{
  "targets": ["species"],
  "stem": "single",
  "loss": "cross_entropy",
  "optimizer": "muon",
  "learning_rate": 0.013,
  "momentum": 0.9,
  "orthogonalizer": "newton_schulz_5",
  "warmup_steps": 330
}
Rows from block 10, named by matrix and row number. Each number is 128 + 32 x the weight over its row's rms, rounded and kept within 0 to 255. All counts start at 0. Numbers have three digits each. After the name is the row's rms in percent of the matrix's.
# short1: shortcut pointwise conv (model.blocks.10.short.1.weight, 768x384x1x1), inputs 0-63
short1.476 101:133137102159194094153113117086120097230093149100148164090169091097156120105097090153150194194077188083122130083079179108181129098147084100176152146188091137102190179084132155094107115096113134
short1.477 096:129132132198106179164148143119103166152165090109139130156142100133126059120147082151124086151130140115098117091089186173145113104136137132053141150103105132128162152106081140133170107144095140
short1.478 101:135147091134149108129163143103109133116133129098128135139115117181120176163073090180082111130168124130169079140081144105093127125120114188137135087156137187085120163062170133146062133152157150
short1.479 106:109129104122157068105156119144163136121146151163203123120081177140055161107162160170119163128106168140176160115108146124160107138137137153105157146142185153090167093173127132137109123090142150
short1.480 112:142128141106150118097074145134167094190079116174093160103152103104130104164163106146099063138160098103104120105085106180121180101120115109130109145080109217185166141101071149157121178051152131
short1.481 103:067143013102166138136124122124117186133135114042123139125098094119146170130132179154069101155077112077133131138058150156107154165096166099134152129080078088142127134196108081130161106161137103
short1.482 103:154136112131157152094068073118080130137128056184131114171117145095117118081121165039096184119096161124115089156121115123200104138160178093057119180108140137153145099174158172139154125171170122
short1.483 104:096115158130107107123134154079123115141171080108118141134180094065086129082093151083124072167151129139168078144108070114135127136121131069137114124122092141125174115067084221146146130121146120
short1.484 098:202128146139134076165065146116146155158166120142133124152155068080090116072164079123116136130146155114044126123117138129108155119127112152160120183125147096148120085162118120156109124090151183
short1.485 112:107127155169166162128125096128130115116134116216141079107120120132129083119092093123089102117137158089116133124104178130107121120103106087140134122165126111115155133161149068149137087154138094
short1.486 095:121138126122160114182122103107101105164146146067115117136114083174161137120091128120158181086097124132178147089050137129136131134152123144082154177207101113121109108098073182165086087144116124
short1.487 099:084141120106139147139161094077112115096106125134106112126213119180076091134103069170145102176043060109133103088138164141138137190100149140159151115166139126095136132148201085114140137110156184
short1.488 101:137148118100103094152138181092101242045109108180148113125110064103133124141175115121092135129128153148145119137043140121183095092135090140144119107125105055143121120111149089136116138186129122
short1.489 097:095156097107132070197092102142110177152144121057102104097121104038177076102084176125112131088098097095133148146135131163075153141096125124093101128138187141128139128095154141171135121133120142
short1.490 106:146142096117085142177117194120113104112136088143146117161154151083115124139099161071124149146114109090073156149173154095115115111107114110108163171139103118100172179102169117127144183152086148
short1.491 104:097106138115150117126063126160137136088118148132140129088112164144138064109138167139113110098113111112122115169096129137120201117129127177128118086111141111173112169149132110079070104145116071
short1.492 104:112132156138130139151068100054147103171075087105083068104117069063147128176143101097205110094136142119159165135159100071113155152136114157127167103150063176097161059119123114093095186171167142
short1.493 106:140106133134153140101120090072106109119148127120136149170133132092104151067102134165085124144073111141146111113120133138107150108091084127140105128149149099068147116185135118107207098122153105
short1.494 088:130090119137101179107144113137170160117111135141113126143082101152090136159066080115144169100107156161132091125191172103105197112145091100160109119070136159148088155127124125131130138119110211
short1.495 105:117123087111111127129139128090107149171087090161118124115111106142111084073121130159146111116138114145158084125089128078088110148131136111120118136101110068108131116108146124165112066156114129
short1.496 094:189098098086113144104163146111128111162078144138114117142187180102108109153186095127148130082146109148171106117088069120111109103105126173161112112102180154126105135083155128164136117125140093
short1.497 095:152150124128130067097125105212166136128113146133157116192086186131151115139086134143111162121172093096151101133137103103104071148105083110142146140237103132106111158169114100108098134101133102
short1.498 096:156151165120109125172131138141127125132064076170153117120090111124102115162168143141130124098177148132169057193171122124142060167134125135150123160148080096190143141145104088124119141072170063
short1.499 091:188123123124150106094124088152157191139122126131160105098171107090160161114091110103089145127155130116078134184130129162125162162167117185167141120097173108163085106134135137083088144102158101
short1.500 096:152138112152162092122151115091160099191129106191119134114141111136128090184146169160097122105104165143124131147169174151186130110167193103138085162064130158182200134150126183133102097128112149
short1.501 099:160093136118120156127174069108161124152129110117104106092109145034134151153144096155129112064166137150095149104129207178166124168133060196138109129096136090105139111167079145166176135078075071
short1.502 094:108131113126156115116129224150121084160115150138122147138113129106095164200129120147127115125137116119150132108048144111105116105091081128121125064085161128071147163136140155138084148085128094
short1.503 103:126082086133139094155148129063129100160100154084148116140122180098122101133125076084134130119132138127069191121140143082100141079131135125069140106085161122103100136093117095126103161173126130
short1.504 095:172127141082036133093097063099077140101119150143144124129161141113229133083146170113149080115106142137077097118117128124117202124135170084125150129157098116161102135197142128106164136154104113
short1.505 095:093142142109096152150168096155133193090111169138118126073087109145131111132166169117098071130143159090069137134114175082125056108101106079142139122141108116136159054127134107140150164115126068
short1.506 097:200116109124106081121133131146142149109078105085084139118076084121127141095143140131087118135109107111107111125123175074189075091141137169122122141130098125160112133099090187148177104161142121
short1.507 109:146165173149082122171150162095143087229095118126186131115127046126122124126073155111107136171111126087133129083113174060155139132056145149126105070131116105145130109114100085150128143162179139
short1.508 100:176128117083184095138123117088086212159116105112146172167202107090153163140154125124127127159079119145099090126124115159174106127134122167091137147088164140128144093089171143150106120131119119
short1.509 099:153132177129146127148139106132127111142162142140094131116095192095132119106178136139156116123144122151072095128087099132095119153099156073117119086162141090159154154156124095133171158124167144
short1.510 096:141121145140092110074164074087134116142146087121151101165144111163098095114147089167113125131179130119109155104124144132125171145122116081125083138129179101163145126183132089127113126117152149
short1.511 103:207136103145108089158122123111113173149139135158125126106145144082114160144112161119130174109155119147112051150128123082157123123080217095127082132151139128131154127096100098129121083115125117
short1.512 098:127111106086115082104162138139126085162102127145117105160077087089141107092130143125157122107144162126087190164119146145165076078104100173096110139110106126099118105122141124076071171179133093
short1.513 104:139155125149108171119147115155126105163122134170122115089154097086092110137162088144117160182119113112134127125157109133133125139104154186168130175087122159174152142153110058125104107153111067
short1.514 099:062091123130172125088116118120180064133109153068107140119172117132156108083125097124171145126183095111114204127184064150152127101112128071127115161184174175101126101150135146117154108183168181
short1.515 103:119107068168162101145160129068143094158149078109133115102137134126165117160127140162104107146156105162142094106180105154082113106127099097107114150150117070150093104131062067108147171084153168
short1.516 103:130155156125113140144137141121148152162206120106135149137106121089105118136103087105178095150158066106088133164171139068122239098150095149123131122162138086112162126107132103150090146152158064
short1.517 099:097117149100096106165085145147097182116150091094121168138103173126150185114105150153121147086075169115092100170143181087130064083133077105106132141084075131069161138145159178168134107084108140
short1.518 096:161091112155098109095103121125126080128107147144107123105085163075115168097052162123152114135132169164099117088130154084137138125122146137110082192195126132119092161124055164163116117119139144
short1.519 100:118127143132154106084165169128149119093104105036116100146122118133151105090112092090109141103113086100153144105175106075100145096117104134151102125084118168062149129184136110079157116147118133
short1.520 105:150132131161128157123090097073157143148074175192119084144151135100117151135108116135081128097112098113085111117110099192161126131102162151093139194167128220162112140136166094120150179164140187
short1.521 107:071095153186150125087106136118128102219137159124158126074118076142119147126138103110113076129130149154149157122129158085081117158173083118162123108170109096064177060180113143161189142142152149
short1.522 100:192146112140173166144147128089048060109141169118141137134136100093111097126119103135117111115133133142108206156132117057152130177139117122060133131096115049120124121147125077083066110080147113
short1.523 104:182102142121103104112131138066101155137127151159112105148090140145132083128099107103098120105103165103085166117119082129148186103133119103162151144127123096033127119073202143103167181131167109
short1.524 096:056106160096159097112116137142146101094145075101086113074101112148148171159102159135076173106122150105176092075093161119089083131116110065110155180125166154230150107202085132192092125147083096
short1.525 105:151124130114151195158150195160112131049152159102132154109112154083143146230144128165088108131140092090186136162145158111147128153122142132102062146143142120132146111078155133107102101104130148
short1.526 098:184125155120135103115163124110121131167132140110152125161124080117098126190090099116152129184104095183163045164138160163109108217109141139159143152184124091109120229111138146144072134180128113
short1.527 101:189108131139098081135163116120196110222132149150097117124195116092129109103152120111100137120113176188140113120137145102125187141134119141129125091136097148138144133129055089119107131119151155
short1.528 101:086134185094168149086109158068130116145129139084126083127135134086139122142198084100180173147157104110173144105095112136120108178085204179133104145150189068150110125142096185110161119113117098
short1.529 101:096146159121135134128114040160129119149077154130084129116098171058086095128130098156134086106090136133171160148088149153053132138079162147110142108144107127087151115114189142128096107181105078
short1.530 101:159153130081131090147123071092127100156107147108137079157116158116132094181134143140178124076174143147112121118129075131109101127160127101144164129126092176178153132134130107063088121118103099
short1.531 095:042140163150125158118191089144155123106102065107088104181152113129155111107105115127072116141163159115136189138144111168111122171088050150113139042134122113084193192155134112136166103165101138
short1.532 109:174122163090110069117116134199108058188156099107137162114042098134218202207076129144114127128141113099144166137127149115155061138155152111116117134139134118083119070188059134160132125138138142
short1.533 096:171123081135216101110114204120150146088104105145130085143135137127109098133089132142122123211126088119173107146105150047147170179083145072110130171130105126158159131137137087072213142084148136
short1.534 098:086114132173076162140114124074111177099143113174161090063109100123159133140208096130170102129139157121043165157120136113082110161129131191114131175120122139086149084142146113083130159077105139
short1.535 097:073078145104142111126138138163121092126113116119133131134067149095157135157068095164111127117096151149160096161194106136111045121097137160152141099141094123223143114139174083113077120151112189
short1.536 105:159133144105045110093131125175166133119117117189095132089228108124112100054156051099168119112165122138135111142133096137088083080127154070120126103103109176130148084169161155143200122098143104
short1.537 103:140110113125140182115134113139138100097159124078168170134169138148185160127115126105121121081092162130134167097112102140148187105187095130196133192182113104111164138178063155135088112115104123
short1.538 102:116162143172142122088108086129148205123100074092140125127118176149126113111173111169177155139136097128118095139111135133136207099160147193114161106196136160073111073131166068155077127129155136
short1.539 102:114145134107138172103112111092150092090138111135141166119129169078090159121195092152111115088120102139098070140182103147138117113137163123137164132140133153120116127189214099137133082120107136
short1.540 102:087112162071109179132111142052131128146103148065150165086171119169167109114109135126100199164152132159118165147067069213147109129123056115112156196087115151174118116174124160093130094126113126
short1.541 103:099156084120102141135149167121122123169138145190175057116118159140140156151155135119080125108170143129125102152154177087112158112139091190127146172123081092134096153082113090094115139136108189
short1.542 090:064074175127132150132153079141174146133216160077159193139118111173124075196118109138145237105113079165140090219126129142168134173144134132141145139163135108133119093081113085074105116162187104
short1.543 100:073155116126145109144155121100163120103174128111124126139069121132104075133105163168166096115151111117150130106159063135127121148111158129112117124133121229108092146144144120148119143119142102
short1.544 093:082150122136108152152112153111170162144162135046148098109117018255125122080084129155130118185168127127145161143098134097104169166181128103105137164081066080139114116214151132123101107148189102
short1.545 100:056142131132094141126174138159158069101113072168150121137086142119142150107149072140155127081164173216140060038078171115183133134118095210154106118016147179134111120131075117180140123131175110
short1.546 097:162114122075127129114114134094135163123139124131163176116120132115142122072077161077138125117143190123149120197076219081122142125142109082141178136166115088113175158179134120134094142159161084
short1.547 091:079167141130103094196140129081143145137143094087095097121106140123144145115173142124139126106198142162141174131125123112083158080105105120190110105125143111112094152111117076131000143207123129
short1.548 091:112144140126114181113165069127142062144136151066076064094079177141066099172087126075145116168139119115152084119091100183143146127134198114111140154127115181112137108127130070147145162173139060
short1.549 096:126077169153098105088120164116110103148087118120148195132075097120110170126177125087122136113157153149116091113112125196176131117095156122142154151114134140139118096127085184096172140188176105
short1.550 107:119132111152089110118151159126173122114125158159134129085129108154116157091107130142146146090169214127142127134061082128155122070091122043137099153105100096149136156117065132119159097140141120
short1.551 097:159116076158107135137114143152117037174156085070118168087101148117123085124111132124111066155092129088096085099130103111145197120144110052112159137118081192089105106115172137140106107110129148
short1.552 101:098108147091122160143080129072092113073110105099072132131144134142181132141135119143132091148111136112095132104123184144062192125120073117158134147061148120137135136153115103126151103122160215
short1.553 103:127172184157094148152085186063033111134100120200141166113101199173146152132136129160092171128143139101135050111045114131127131093111147150093095125170128152149083111107159113207085157134129154
short1.554 097:223158087148061110112119167050106122141156119148126094099133086135149115137164072138130108094145149166147118113120091159102128114103116091117135157120178101155093125153095133123121131196111118
short1.555 101:077134116116149140138062109121130070107127156223120101144082152195140105175108139083120120082052106098126171171142064143146089088122101170094121071152118106116102041098112108143088118124125182
short1.556 101:118076127120127224104080110133112077142193125162093114169149106116098125081162134145097141119115174101112104112109121116146110133119160080160144098157103038124158125109124150131139110136125131
short1.557 098:142160168105145170132152090073180130112117141212144062090059080097126100112078084104142184148115167113099083115106141144107104121161146113153128122132097153080153132192139111142157127103107073
short1.558 099:159134154113229048137112169141128148160144103167160129165118183157124124181128133142145148109139159141094108206136073141137186138148104086127114087131153119168111135166167171099155142093049138
short1.559 100:117157075107120111131083166117101074171124112101142101151191177074067168105155116154110094097077104138176105114132158138118084132121183153100134226203113110104151138127141124116089133148161150
short1.560 098:144124089132173203176101125169150059104156117091181118130091097112152084118131183160112105126128059117150100129115116151108225118090064132160157144102075103121105153120122073091141190143138135
short1.561 099:082141143117096150191128172112127094145121136112132156142153185104114187125099111143134164144140140110136076100126088135104136075121164104115167149092124132118157146119128123154191111122103066
short1.562 106:103096135154122135140128121118145107126064067081148135238175155138139151148142097096113121219125108112139090154191180102086125113132092107134098091137112177091101114155156119144137142111118100
short1.563 105:136120176079061111083127123100200141144114142145121134118127156096147162095108186121082129099114100091139086108065149141169241101143123141154089070153081131123084119128097100106108168139154124
short1.564 103:100119093147055107101102172083132165045125136113113123136164083146087055157097059131100132126142087160138127110123102173135110130089081102093076050127125120193076088112087089094152118143152111
short1.565 095:116136143120138081107086125152104128144141109139143168156091149164115160107175086106138104102118141163142172091192138134116151115121157104116152086186151079091122135072112166101095200131112090
short1.566 098:171087122098139096155154137073120070095145064105181152148087161119196169132117184193149170091140138127104152103135116120121051157076156158126103120088096175148154158130123154152099154151194091
short1.567 098:134109131134045167117102158086159155145083183124100130143130095217060062129156143133120110097106078141161108127119128129115127162127181156186118118129138086124109129101115177130124121122117081
short1.568 099:187114176155141092147132131152102082116155117096144153114136170117145112128185116084137117151147094095171207144115151100151128131130131201113165124117134123152135108135108126134131072159160183
short1.569 102:110089174124074092076139125163124137083075124137115079123137178123108114141072071122173132160111146148090074130053131132179110125157080106123162120169189073179193143069125176059133133148152091
short1.570 108:134154113179074169142142110082129083086113110136153152122164140093173107078153199130118129162092138090095164092136140124064159114113217119149087143117115166164109135130195101075094149163104151
short1.571 097:149166160137118167153153140131103131174076069138154160128187136179143139163024125144186102096141114132145154110144127125118125100138235149198129127136097132147124096149162109094116146127156100
short1.572 099:084184083167131117201133124093123096134129131140124096139096131089091185104147094143120140118133087126096168113080150121134111156147094144165136108069141141130117150093175083144062102087111120
short1.573 092:154111106158148140088138107140104108080159100166147109082098116099096087122136129109114136115158134174095071133137121159213127090137109120123095169123144108168137118096094172187096127108131165
short1.574 100:159123174099144081179099168127151090213174131145131170163126095123103062121112077109160133057136105123145118062139168141122129150115128172119098146153139094103125188112108113151185090159098106
short1.575 094:175138148126194101141145146195127155125133153132124122151173141105104098214078154159091139159202132157076153121124162163144087128115107082126069085171147110137101144169142165105085156141128115
short1.576 097:114103202146157072118176112121101173169171091109176185144099129167117094098128129144145171136140139120217128156171143117131114109142150157123141147116127154096166133086139175125201181099144127
short1.577 106:107108170106098123128153125164089146178139171086092141154158083148113108093133136104110164114149103127124102104128086103057040153157092105123132098147139194155120167110163168126102128147147130
short1.578 104:136126116111128137099151128118123114079107189181069154140071100074149198123078156137142173147131161132129047144160126092087099189120114110150116085103132115143162129103117095134147135078123150
short1.579 095:096135135125122095141155121148124208164167095085109163117142139134098136094137101135155133106083162174171135128113155117090179153139142114095151179220161123086161060112081129100073062110112121
short1.580 098:052141135127107251129157060113157116119113142110130163126137097128112107138093129168154121168111123108143140077143109121115124131103134078127076133150083172166153138116146213076175132131139113
short1.581 099:082136070127206092118111071192128167115150119167148118151071078119127123126124090130109084178119103120131101058143157168093254141105067151139135083071144100095081127129090132148122147125124170
short1.582 095:129094109102121167112095135128165151190106095098139142079141112065152102160120100143120140148169133147117138146186154107123173192130097163100168123132164176132122094159090123193098163091100111
short1.583 098:135172147161100110123154070111130075116119087146104142155116078172156180128126120123156150139131144134147185101157205148123125121109153083128153121098129148111170165129097102084140106139131140
short1.584 107:088113174133089119116097126197100138071109136184128112133157120117110133105078154195111137154147108114185158048129101140139106134076118145131125129167125185135155143100119154137169109131110225
short1.585 101:134166159140117136140134100096083077141108129133135106108092064091149115132207164158051168107122080115136151132109139125149141148110082145165127175117105142178183119112120147103074136164155119
short1.586 103:110094152152107154154098148146170117100121131131093094119113125120104074111144138142097146102157164159124139125063142135119072111127147156176118138109142085109088109130103113132168168140144104
short1.587 110:099128125109137140154143124157135086122145108136190158106176092167155117079157154168098176106112109167070101118093137065136133095152135117098131140140170127135107111124164136136158120123068187
short1.588 102:133169143145158058126118142110176129142158145096106159201122091135097143130125139114138131095165092119129144101134174155090130135084167049110135107152058161117101087148135112101192108166125129
short1.589 094:088155138121122139113097107200153243114154100075111176124079134130103096129177160158051146153058167100137115095120201132165104128120145159200094131100139108132128148140154156091094149218176081
short1.590 099:179124161134068178136142141123108199178074140136145174101106025125120147126148113125133101039117099153121155150076103105101111095145145092166154096090136167084124154124142092154084099152137116
short1.591 098:063075123145151157112105102158100119109114088206090193110098114136110092119136157157115194163128105105145151120151103135171132085111103141154082185101129133086197128160110203144185060121112114
short1.592 100:158118156104074107120134092132138113105111090169138130093106108115112098126100164106052155035190094104105116110094158167134136136140214079125113164122141108151104143130142089107186137096116113
short1.593 100:166121174138124160086144163119220129130141107106091125129126060118110174118158145121168137152136082189199099118115099152143078133128122099197108126131128112072112090144209123105147146112140059
short1.594 100:170113163140128124095095122129197178077118124145094156129145103135088141088175115114120115121169137142064172165102066169108140115162124084091090110220149184096128105076119139074146158095149185
short1.595 107:138179105163120085178129128159143129191134098095095160113110097149162167083091149102078148092084200071161156112115137104144098107156121064126123124142154079146123111143107110164115146151154039
short1.596 098:115114147167204109068162107151110111098163141121094139081108125147152159131147150134118171145153099183153150108137113139139143071136133168100176139108107152112108111111107105196133167150159160
short1.597 099:146184099107115209148097086101168178102102115177144121164151102181103114079166120163120110098168100155112104129167136129100132138121147149177137127109115136123114103115139114156078144083117092
short1.598 102:101141137132151065118081127136141151062114178064105091154149059130163085129145170153152134153036183102171158139092148174160128064147136108133155122206142172167097091139119077104117135142172118
short1.599 097:109158136160163108155149112124145120148106128123130117045120144143144159091133150076089125116149075114141125091182098131133130084166139167128125087116084167105125192124134112109142129136061185
short1.600 101:084185153070150110087105133043136145099132099126131151139145128146105116133195122155150150080061125052120080083103196178163176095091144144148094105131109117176116109141185138181097119187121087
short1.601 100:133141107105143080121124097090121059059146120185118154159096159144124136111104131139188180127098119095154215109083110090117151154142151112120154109239113140137134158148095156124124065163157082
short1.602 100:062118221120128174087130100187128135120090154097134112118117133132120169162156145113100061169209135207166104131068097129096153126098071045106133110150134094159136129109153131112119117115121152
short1.603 103:165126153116127133134095106071129081152169143170106158145198155137150126120107189160096111117096141119099255121060067127134055070139094211116131138158125013113116084168131131108108180096153127
short1.604 108:126126140094116087109160095128112139108122127124085169180114181122182106102113101157139156088127090125181097128149093072135099126121120134096147170142145085108144065138095124197116114137189113
short1.605 092:080111140130144148132109030160123098080128114157085119163096094114155145107170112133084139120165077139183116164173114134162092099072125140125115151080129113068138156200065161115116145115052154
short1.606 098:129129104147130096126112147171132202096126095186089164142149145084089141165152104130073158118107114119133106084087140127145075149147118060129148075175164112129121132220106100145082105147158139
short1.607 107:111156167124088161145120124107110090083162102083130150068155141063119160075119164112115126139210198143095174130159177165125136108110170169124110140139127124163107108092129128113090135122143086
short1.608 089:103123105171102139150077110093150217112139170136174148108160115150158122153184180147102171139099082108075159129117151091132154124122105114184139121020112177134142099091143138114108131104121126
short1.609 097:114100071140136119138176174131165134133152148148114139118138109127096124125131214119134073172127087132115120147109114108118106064140118153092130190172097120131136154117161116165095133136101174
short1.610 100:125083152187095136159131160151145110185157125123086164125146112097135162108116134148132117196115038159163108133097089153082142121076069112131137126146126057131057102132161148164129134092100119
short1.611 099:119135112132096144098106142125148089160156119103155115142124130104098137115176143131147102144092106188147104110172127120109130116109080180139167181127168114149112090100139129146070130132143097
short1.612 103:188078141127122133080151119120180058183138120159102118147061062114089109159200157132218155098134085154128168130094113106087132101132133106104144110194105098057139120153106151146133162138144213
short1.613 106:119144115108155120121134114128092159099111119187112122152106075162108124107131106176138123148102159159150141223114176108086120130128069092169179191070109187147163129058140163049095098069168091
short1.614 108:133136127156141103163156119104135093170170122163105120108106093139126119046139121186069166137138178146111052144094185172104121144128099132154110133074134172103089134086097131184096180117083122
short1.615 107:112102174105149139129092157126103169105193156168149107175098203098135158066170094138134137081123169153116122119151134103129167114105104108119109139160088150116069106110117115124128107162186165
short1.616 101:087077170111086139107138125056108055096144143085144078125157115129122180135113144166102092175092144149180118093136127119123140117147106149115157135116154085148110119097067126163114106085158135
short1.617 101:180146117125131160130126159080106127190124073125096105083195130116153150141167123179191130120144169108187152123186072124078154129091087149157106114136124053175142128079177122095131103116114170
short1.618 105:164107133149156080097137246071144136167133103087148111109102155142118175089118128085151132165092123083106134150093079091109163141094138155145139109135138212226138094143062121105154138121112081
short1.619 093:154119165119103160143116110144140121109162111145088159123181124075089118134157086109127185121139106107086149123137093157111086129127096142125138091166139134120112135122138148102103141117150205
short1.620 100:065138152129128151115166065193123168117128133121119148155079145073118118167180042106157092201070103147134085158089110102073111091098042157102089112135143103089112092066113127132141182136107099
short1.621 091:183122165093100106142134206155144161135134076126168124139090168119073105097086108116136108127165145143154098126170096163142199141114129150090135061109101107068151157129141114107136136150125169
short1.622 106:072083199141079167121132200104092136139132176111105116054099127114115169139138153160174116099147124139103151141150102171125133130108098194140157122109180132119066089149143122125102183131132180
short1.623 100:160149164118153167144131137129124136128082148082084112062098144104122092066125198097183103157093132170109116080123154130113135082142187080134147151175120098074124130122146118116183141165151129
short1.624 097:166154144105119098137107151074110071140083140149097083076171173163173091153119094095123120102171135087131158086140123099121133120152113144100137108103140126108097133133150143148051177136137098
short1.625 100:137174186121127133177069147139103163111098151021072081137101137078072099140140123144158111135068121116136103100132070082141127060125139143153119157129118165112154125147170116144179153141142135
short1.626 103:170147165148179170126132093168152171144150115128095215114143155125058131096123107116180174111107079112080128054145106178140213088135164237098104112115186146122127095102127161156124118111115144
short1.627 090:110127113136125151109135158159157166125114106131115156104130096169144144129201153165094124140116190165128108170144184142122179105149118112124138167121094102164148136141146069129080109182114106
short1.628 101:058118085120108137071069080140105169168090162129099121117097185205163135105165144127115113103163135143099155119059120122138166123115179133104087192109135106182177119139128130133177137112117110
short1.629 104:136172055166087118158126110146176113075108110120130090147091130065159098109107134170081120138119096127151162106117089065199156074130080102142139139095111134099215161125077152129095169173135106
short1.630 099:073114122161101134112113165117097113154129152086116090117071128052169113083135113122081146122091119119162175066099175092125102091095108083177049118150146102149116091150122133078144089173124123
short1.631 094:161179135118127122157112183155100138102172149100153146082154076108125120165229104189139130110180119112055126115165102114120110097128177151113094133104117123065147117095163113158108123077167112
short1.632 098:130114158164111049145127130155173104185113100044129168168140152188166119116173153130070105108103169101110137151102174137119072115143140105139064122172168127112131132092113113167083154105132112
short1.633 100:108091149137156076157102133155133112165161082159103148106135072123139090108099110163160161149193121160067090103117095136122129095124185187127074113159105120137098117112104137125210110175171135
short1.634 096:125119088098109121114126109107089104127084156134154158163134083188120204108135134089141143141099099144105092120196176120110126146134135109089119184140154169122117103147115128121125071135137105
short1.635 100:153147069153079140102098075110085148120126112093098100175085145078120091163101117111113159099120137088127106144151154113114068088101185122154130168150109140135112067180150133098186149160057078
short1.636 095:132144108176128190162128145116116215176143136145162099132150114079107159143111141117121148133174157114090151154125122116076081100129074130111129097103179149119118093137130166137152163126134108
short1.637 098:124124135095109100148101156112078176167136124110155116160093117089125124090106158155069178171135119155127127061121154070078145119079233117141097160155136105139164176081171157113128159163159125
short1.638 098:127131084119125089138137166057109134086110124129210105080089106090098111153142138116094108127102121098108161134180093152159108109108111112135170174168126126095145101180125116118119161107137126
short1.639 096:133150094079127090166126126096140112132093112129140108050135186114121106119089120125169139121080136102122112122172091093078221139132128184132144137113155166098102112083161099140112129091141056
short1.640 090:150175134113114109116159151136152156141093127077104090100112114090117106157145141145182115160096086091104106090157057129122060106129088097144114125092141148159083120127149107096106134046124121
short1.641 095:092110121132083124158086177153133121131156105114116178080130072096134116137203167158149124162105073121174114111099131116044148101102137122150100190136133082189129165164110080141080123138101098
short1.642 104:105153171143144125102145065114084116145114132169130128147131160105127144121135145092106102154112121151119099084123105103118099164129172130126161113154118117158118132183090116145208157125120092
short1.643 101:152105127114169145115120140182095068082179122080150117104222105042138125108109129115116144141090157150133121125220122106113144160118120149158117119101116131097163111144082096076146143130087111
short1.644 100:100163113117102097156150141067151133112111091127143151150128077076146185135133167104159106217088140061075144142112135165092114155141165128121129103133086163088127096069123157103166153093180168
short1.645 094:085100158123114120166173145216099122155115101190152154128115135124123153117108152109138179185173093100164131126167117091113146124109130100180129155167126130114135162114105178116081190112104091
short1.646 097:128136137170145167138066159165118158109128125144126122111125129116109096083165096106173186125109144146059159189097088123132106082102208098119086124123032156114152064116134086139170111104123077
short1.647 100:114137122099071151086110138127137173145129117030120142102072052142201166093113107145133109131087112144165080169140135166148198131115084128161103192095140119129132113085096088137058141110088122
short1.648 098:161176186104086162161158100084123104144109090115160120143128136157159106161118146143165144111127198123129156156105138120128121070137113152044190143152113119151123123094169170152193119153101099
short1.649 102:211118108104116152123037156119122139146145112154121128110101094146163173163091098128127125083082188110091101131063210150138106129148089109176107118137083136198136137116111074151137089114102108
short1.650 086:145190101139159111118139125141137089132160121162147122143107173093113121156185176095202112068105127117146088157138130142147047130116121110128128139157139125111101098179150172103112164173149124
short1.651 099:105137129116158120147141167093106112165118132097130093159131164198109124103086211126112123117173110132211181178165113139178084148137148106168097142098138136084108105141083144141152160129146177
short1.652 095:149122082142117206095110185118135132207105154171104135125193222112147119158152111115132167125124117113170110141133156114165132132118104041157150115093127130164130177157102128116100161165135149
short1.653 097:134155119099088083155079116206102182098101090133135090143091144139113106156193114166136140138184077149139179092138122110126102112102186154165107135105121123144155124204198145089149123151090124
short1.654 095:107148097143137117103195059145087192147139126135140110145133129159150054101131080154092094072184109112104134228210127077103091135150088071112130107097093078139163145121119079122192092149105156
short1.655 105:107086108108120227079127145114122137109128129119121144135136113148139066138134155126106087138136156108150115108110114153120135053145115161132193155059088129138098176146146151156097092101143164
short1.656 103:144122129169137095167162126140123103098105096119125140130126094237201135140080168136150156106154109096138180169201199136111082099150121149126108156130131083076149129199184127111150157117104162
short1.657 096:161138096062102130151129139158134141091156169158165093094161131062104118134095222133105147144087067121150122090129152137096069091136054127148103083091163104197157132126154081113200185127134076
short1.658 103:138173121100150255124128144114116150098124154123119117066076113123113117222151157157095108162114107095125134125100112119137118126121179169131149109115135177099111144155173161113156147110104155
short1.659 095:045098129106099169115134101140094132163119141245116122124123099125193087130064121148124144099171145093106166184113114139133109165129166160074157152081123181162155113136125071155153116141140144
short1.660 101:198130148085123099136109128108070119118076133078103125142234125133126101177164151121146145146104130107143177161155112137126153170124096208157095124176126154135118121204096170087110105104112122
short1.661 103:094111136144106194144177176152121162089212144126152117134133152143108172126160121158115128117099135123141163114030112149118112150092180165173113120159134113172105119180078123084233150145112140
short1.662 093:173140156159185061134134140157109149106130127149138141121117137136071154185101147115134090125153109138166070139088128148117132165137164138127125130132144124136129130111088120169044115135133113
short1.663 105:106119144160124106128135126120135122117094163098118153167093123171175186127110130145172121058112182163162159169114090128120119100093180130104075066147121091144131193196138149116089122158126109
short1.664 100:168141125097168076061176141108124052173087094115192136088117133148159139192062104085159162141147120154150081137168134125186126158080137097117129128115103111173131127119129152093052124096136124
short1.665 097:082147140102109226147107099134148143121156111151120151088152085068146107153154097093120111118110170130095084113191043094099048118105133149136120099119136134088133160130067117140128089137127120
short1.666 101:124155214117081162142173093096134089115125153123125181129179077105126109140068069145146087162094067160181084113195121089101178147119071084147171106154146100113125130099161124147160139153107178
short1.667 097:107074107126109080137146119099120178150103140102137095060086180121114176077066131130138118147131127154168125123138112122110101094129218061096090124138136103125090089075153063151089091132101131
short1.668 103:134113098092120148121107145107141102118144140120081136147150094065134108149170115134211153095165130172091143153132112148120101088121143108119158134162193155139117152129099159107097108081140178
short1.669 095:103118090127145083115171080112179127114102142147128180087110089145151145113139093128135104070104119069125062114091130096147132168147104062104161118089143083195115110143115117096093100138141162
short1.670 097:154122140102089177122124126136098054160126156138059126143098112106130115188135156137078125154126144109102092089129123107127131133093139088133138116092132190096109173085101144133099136124108142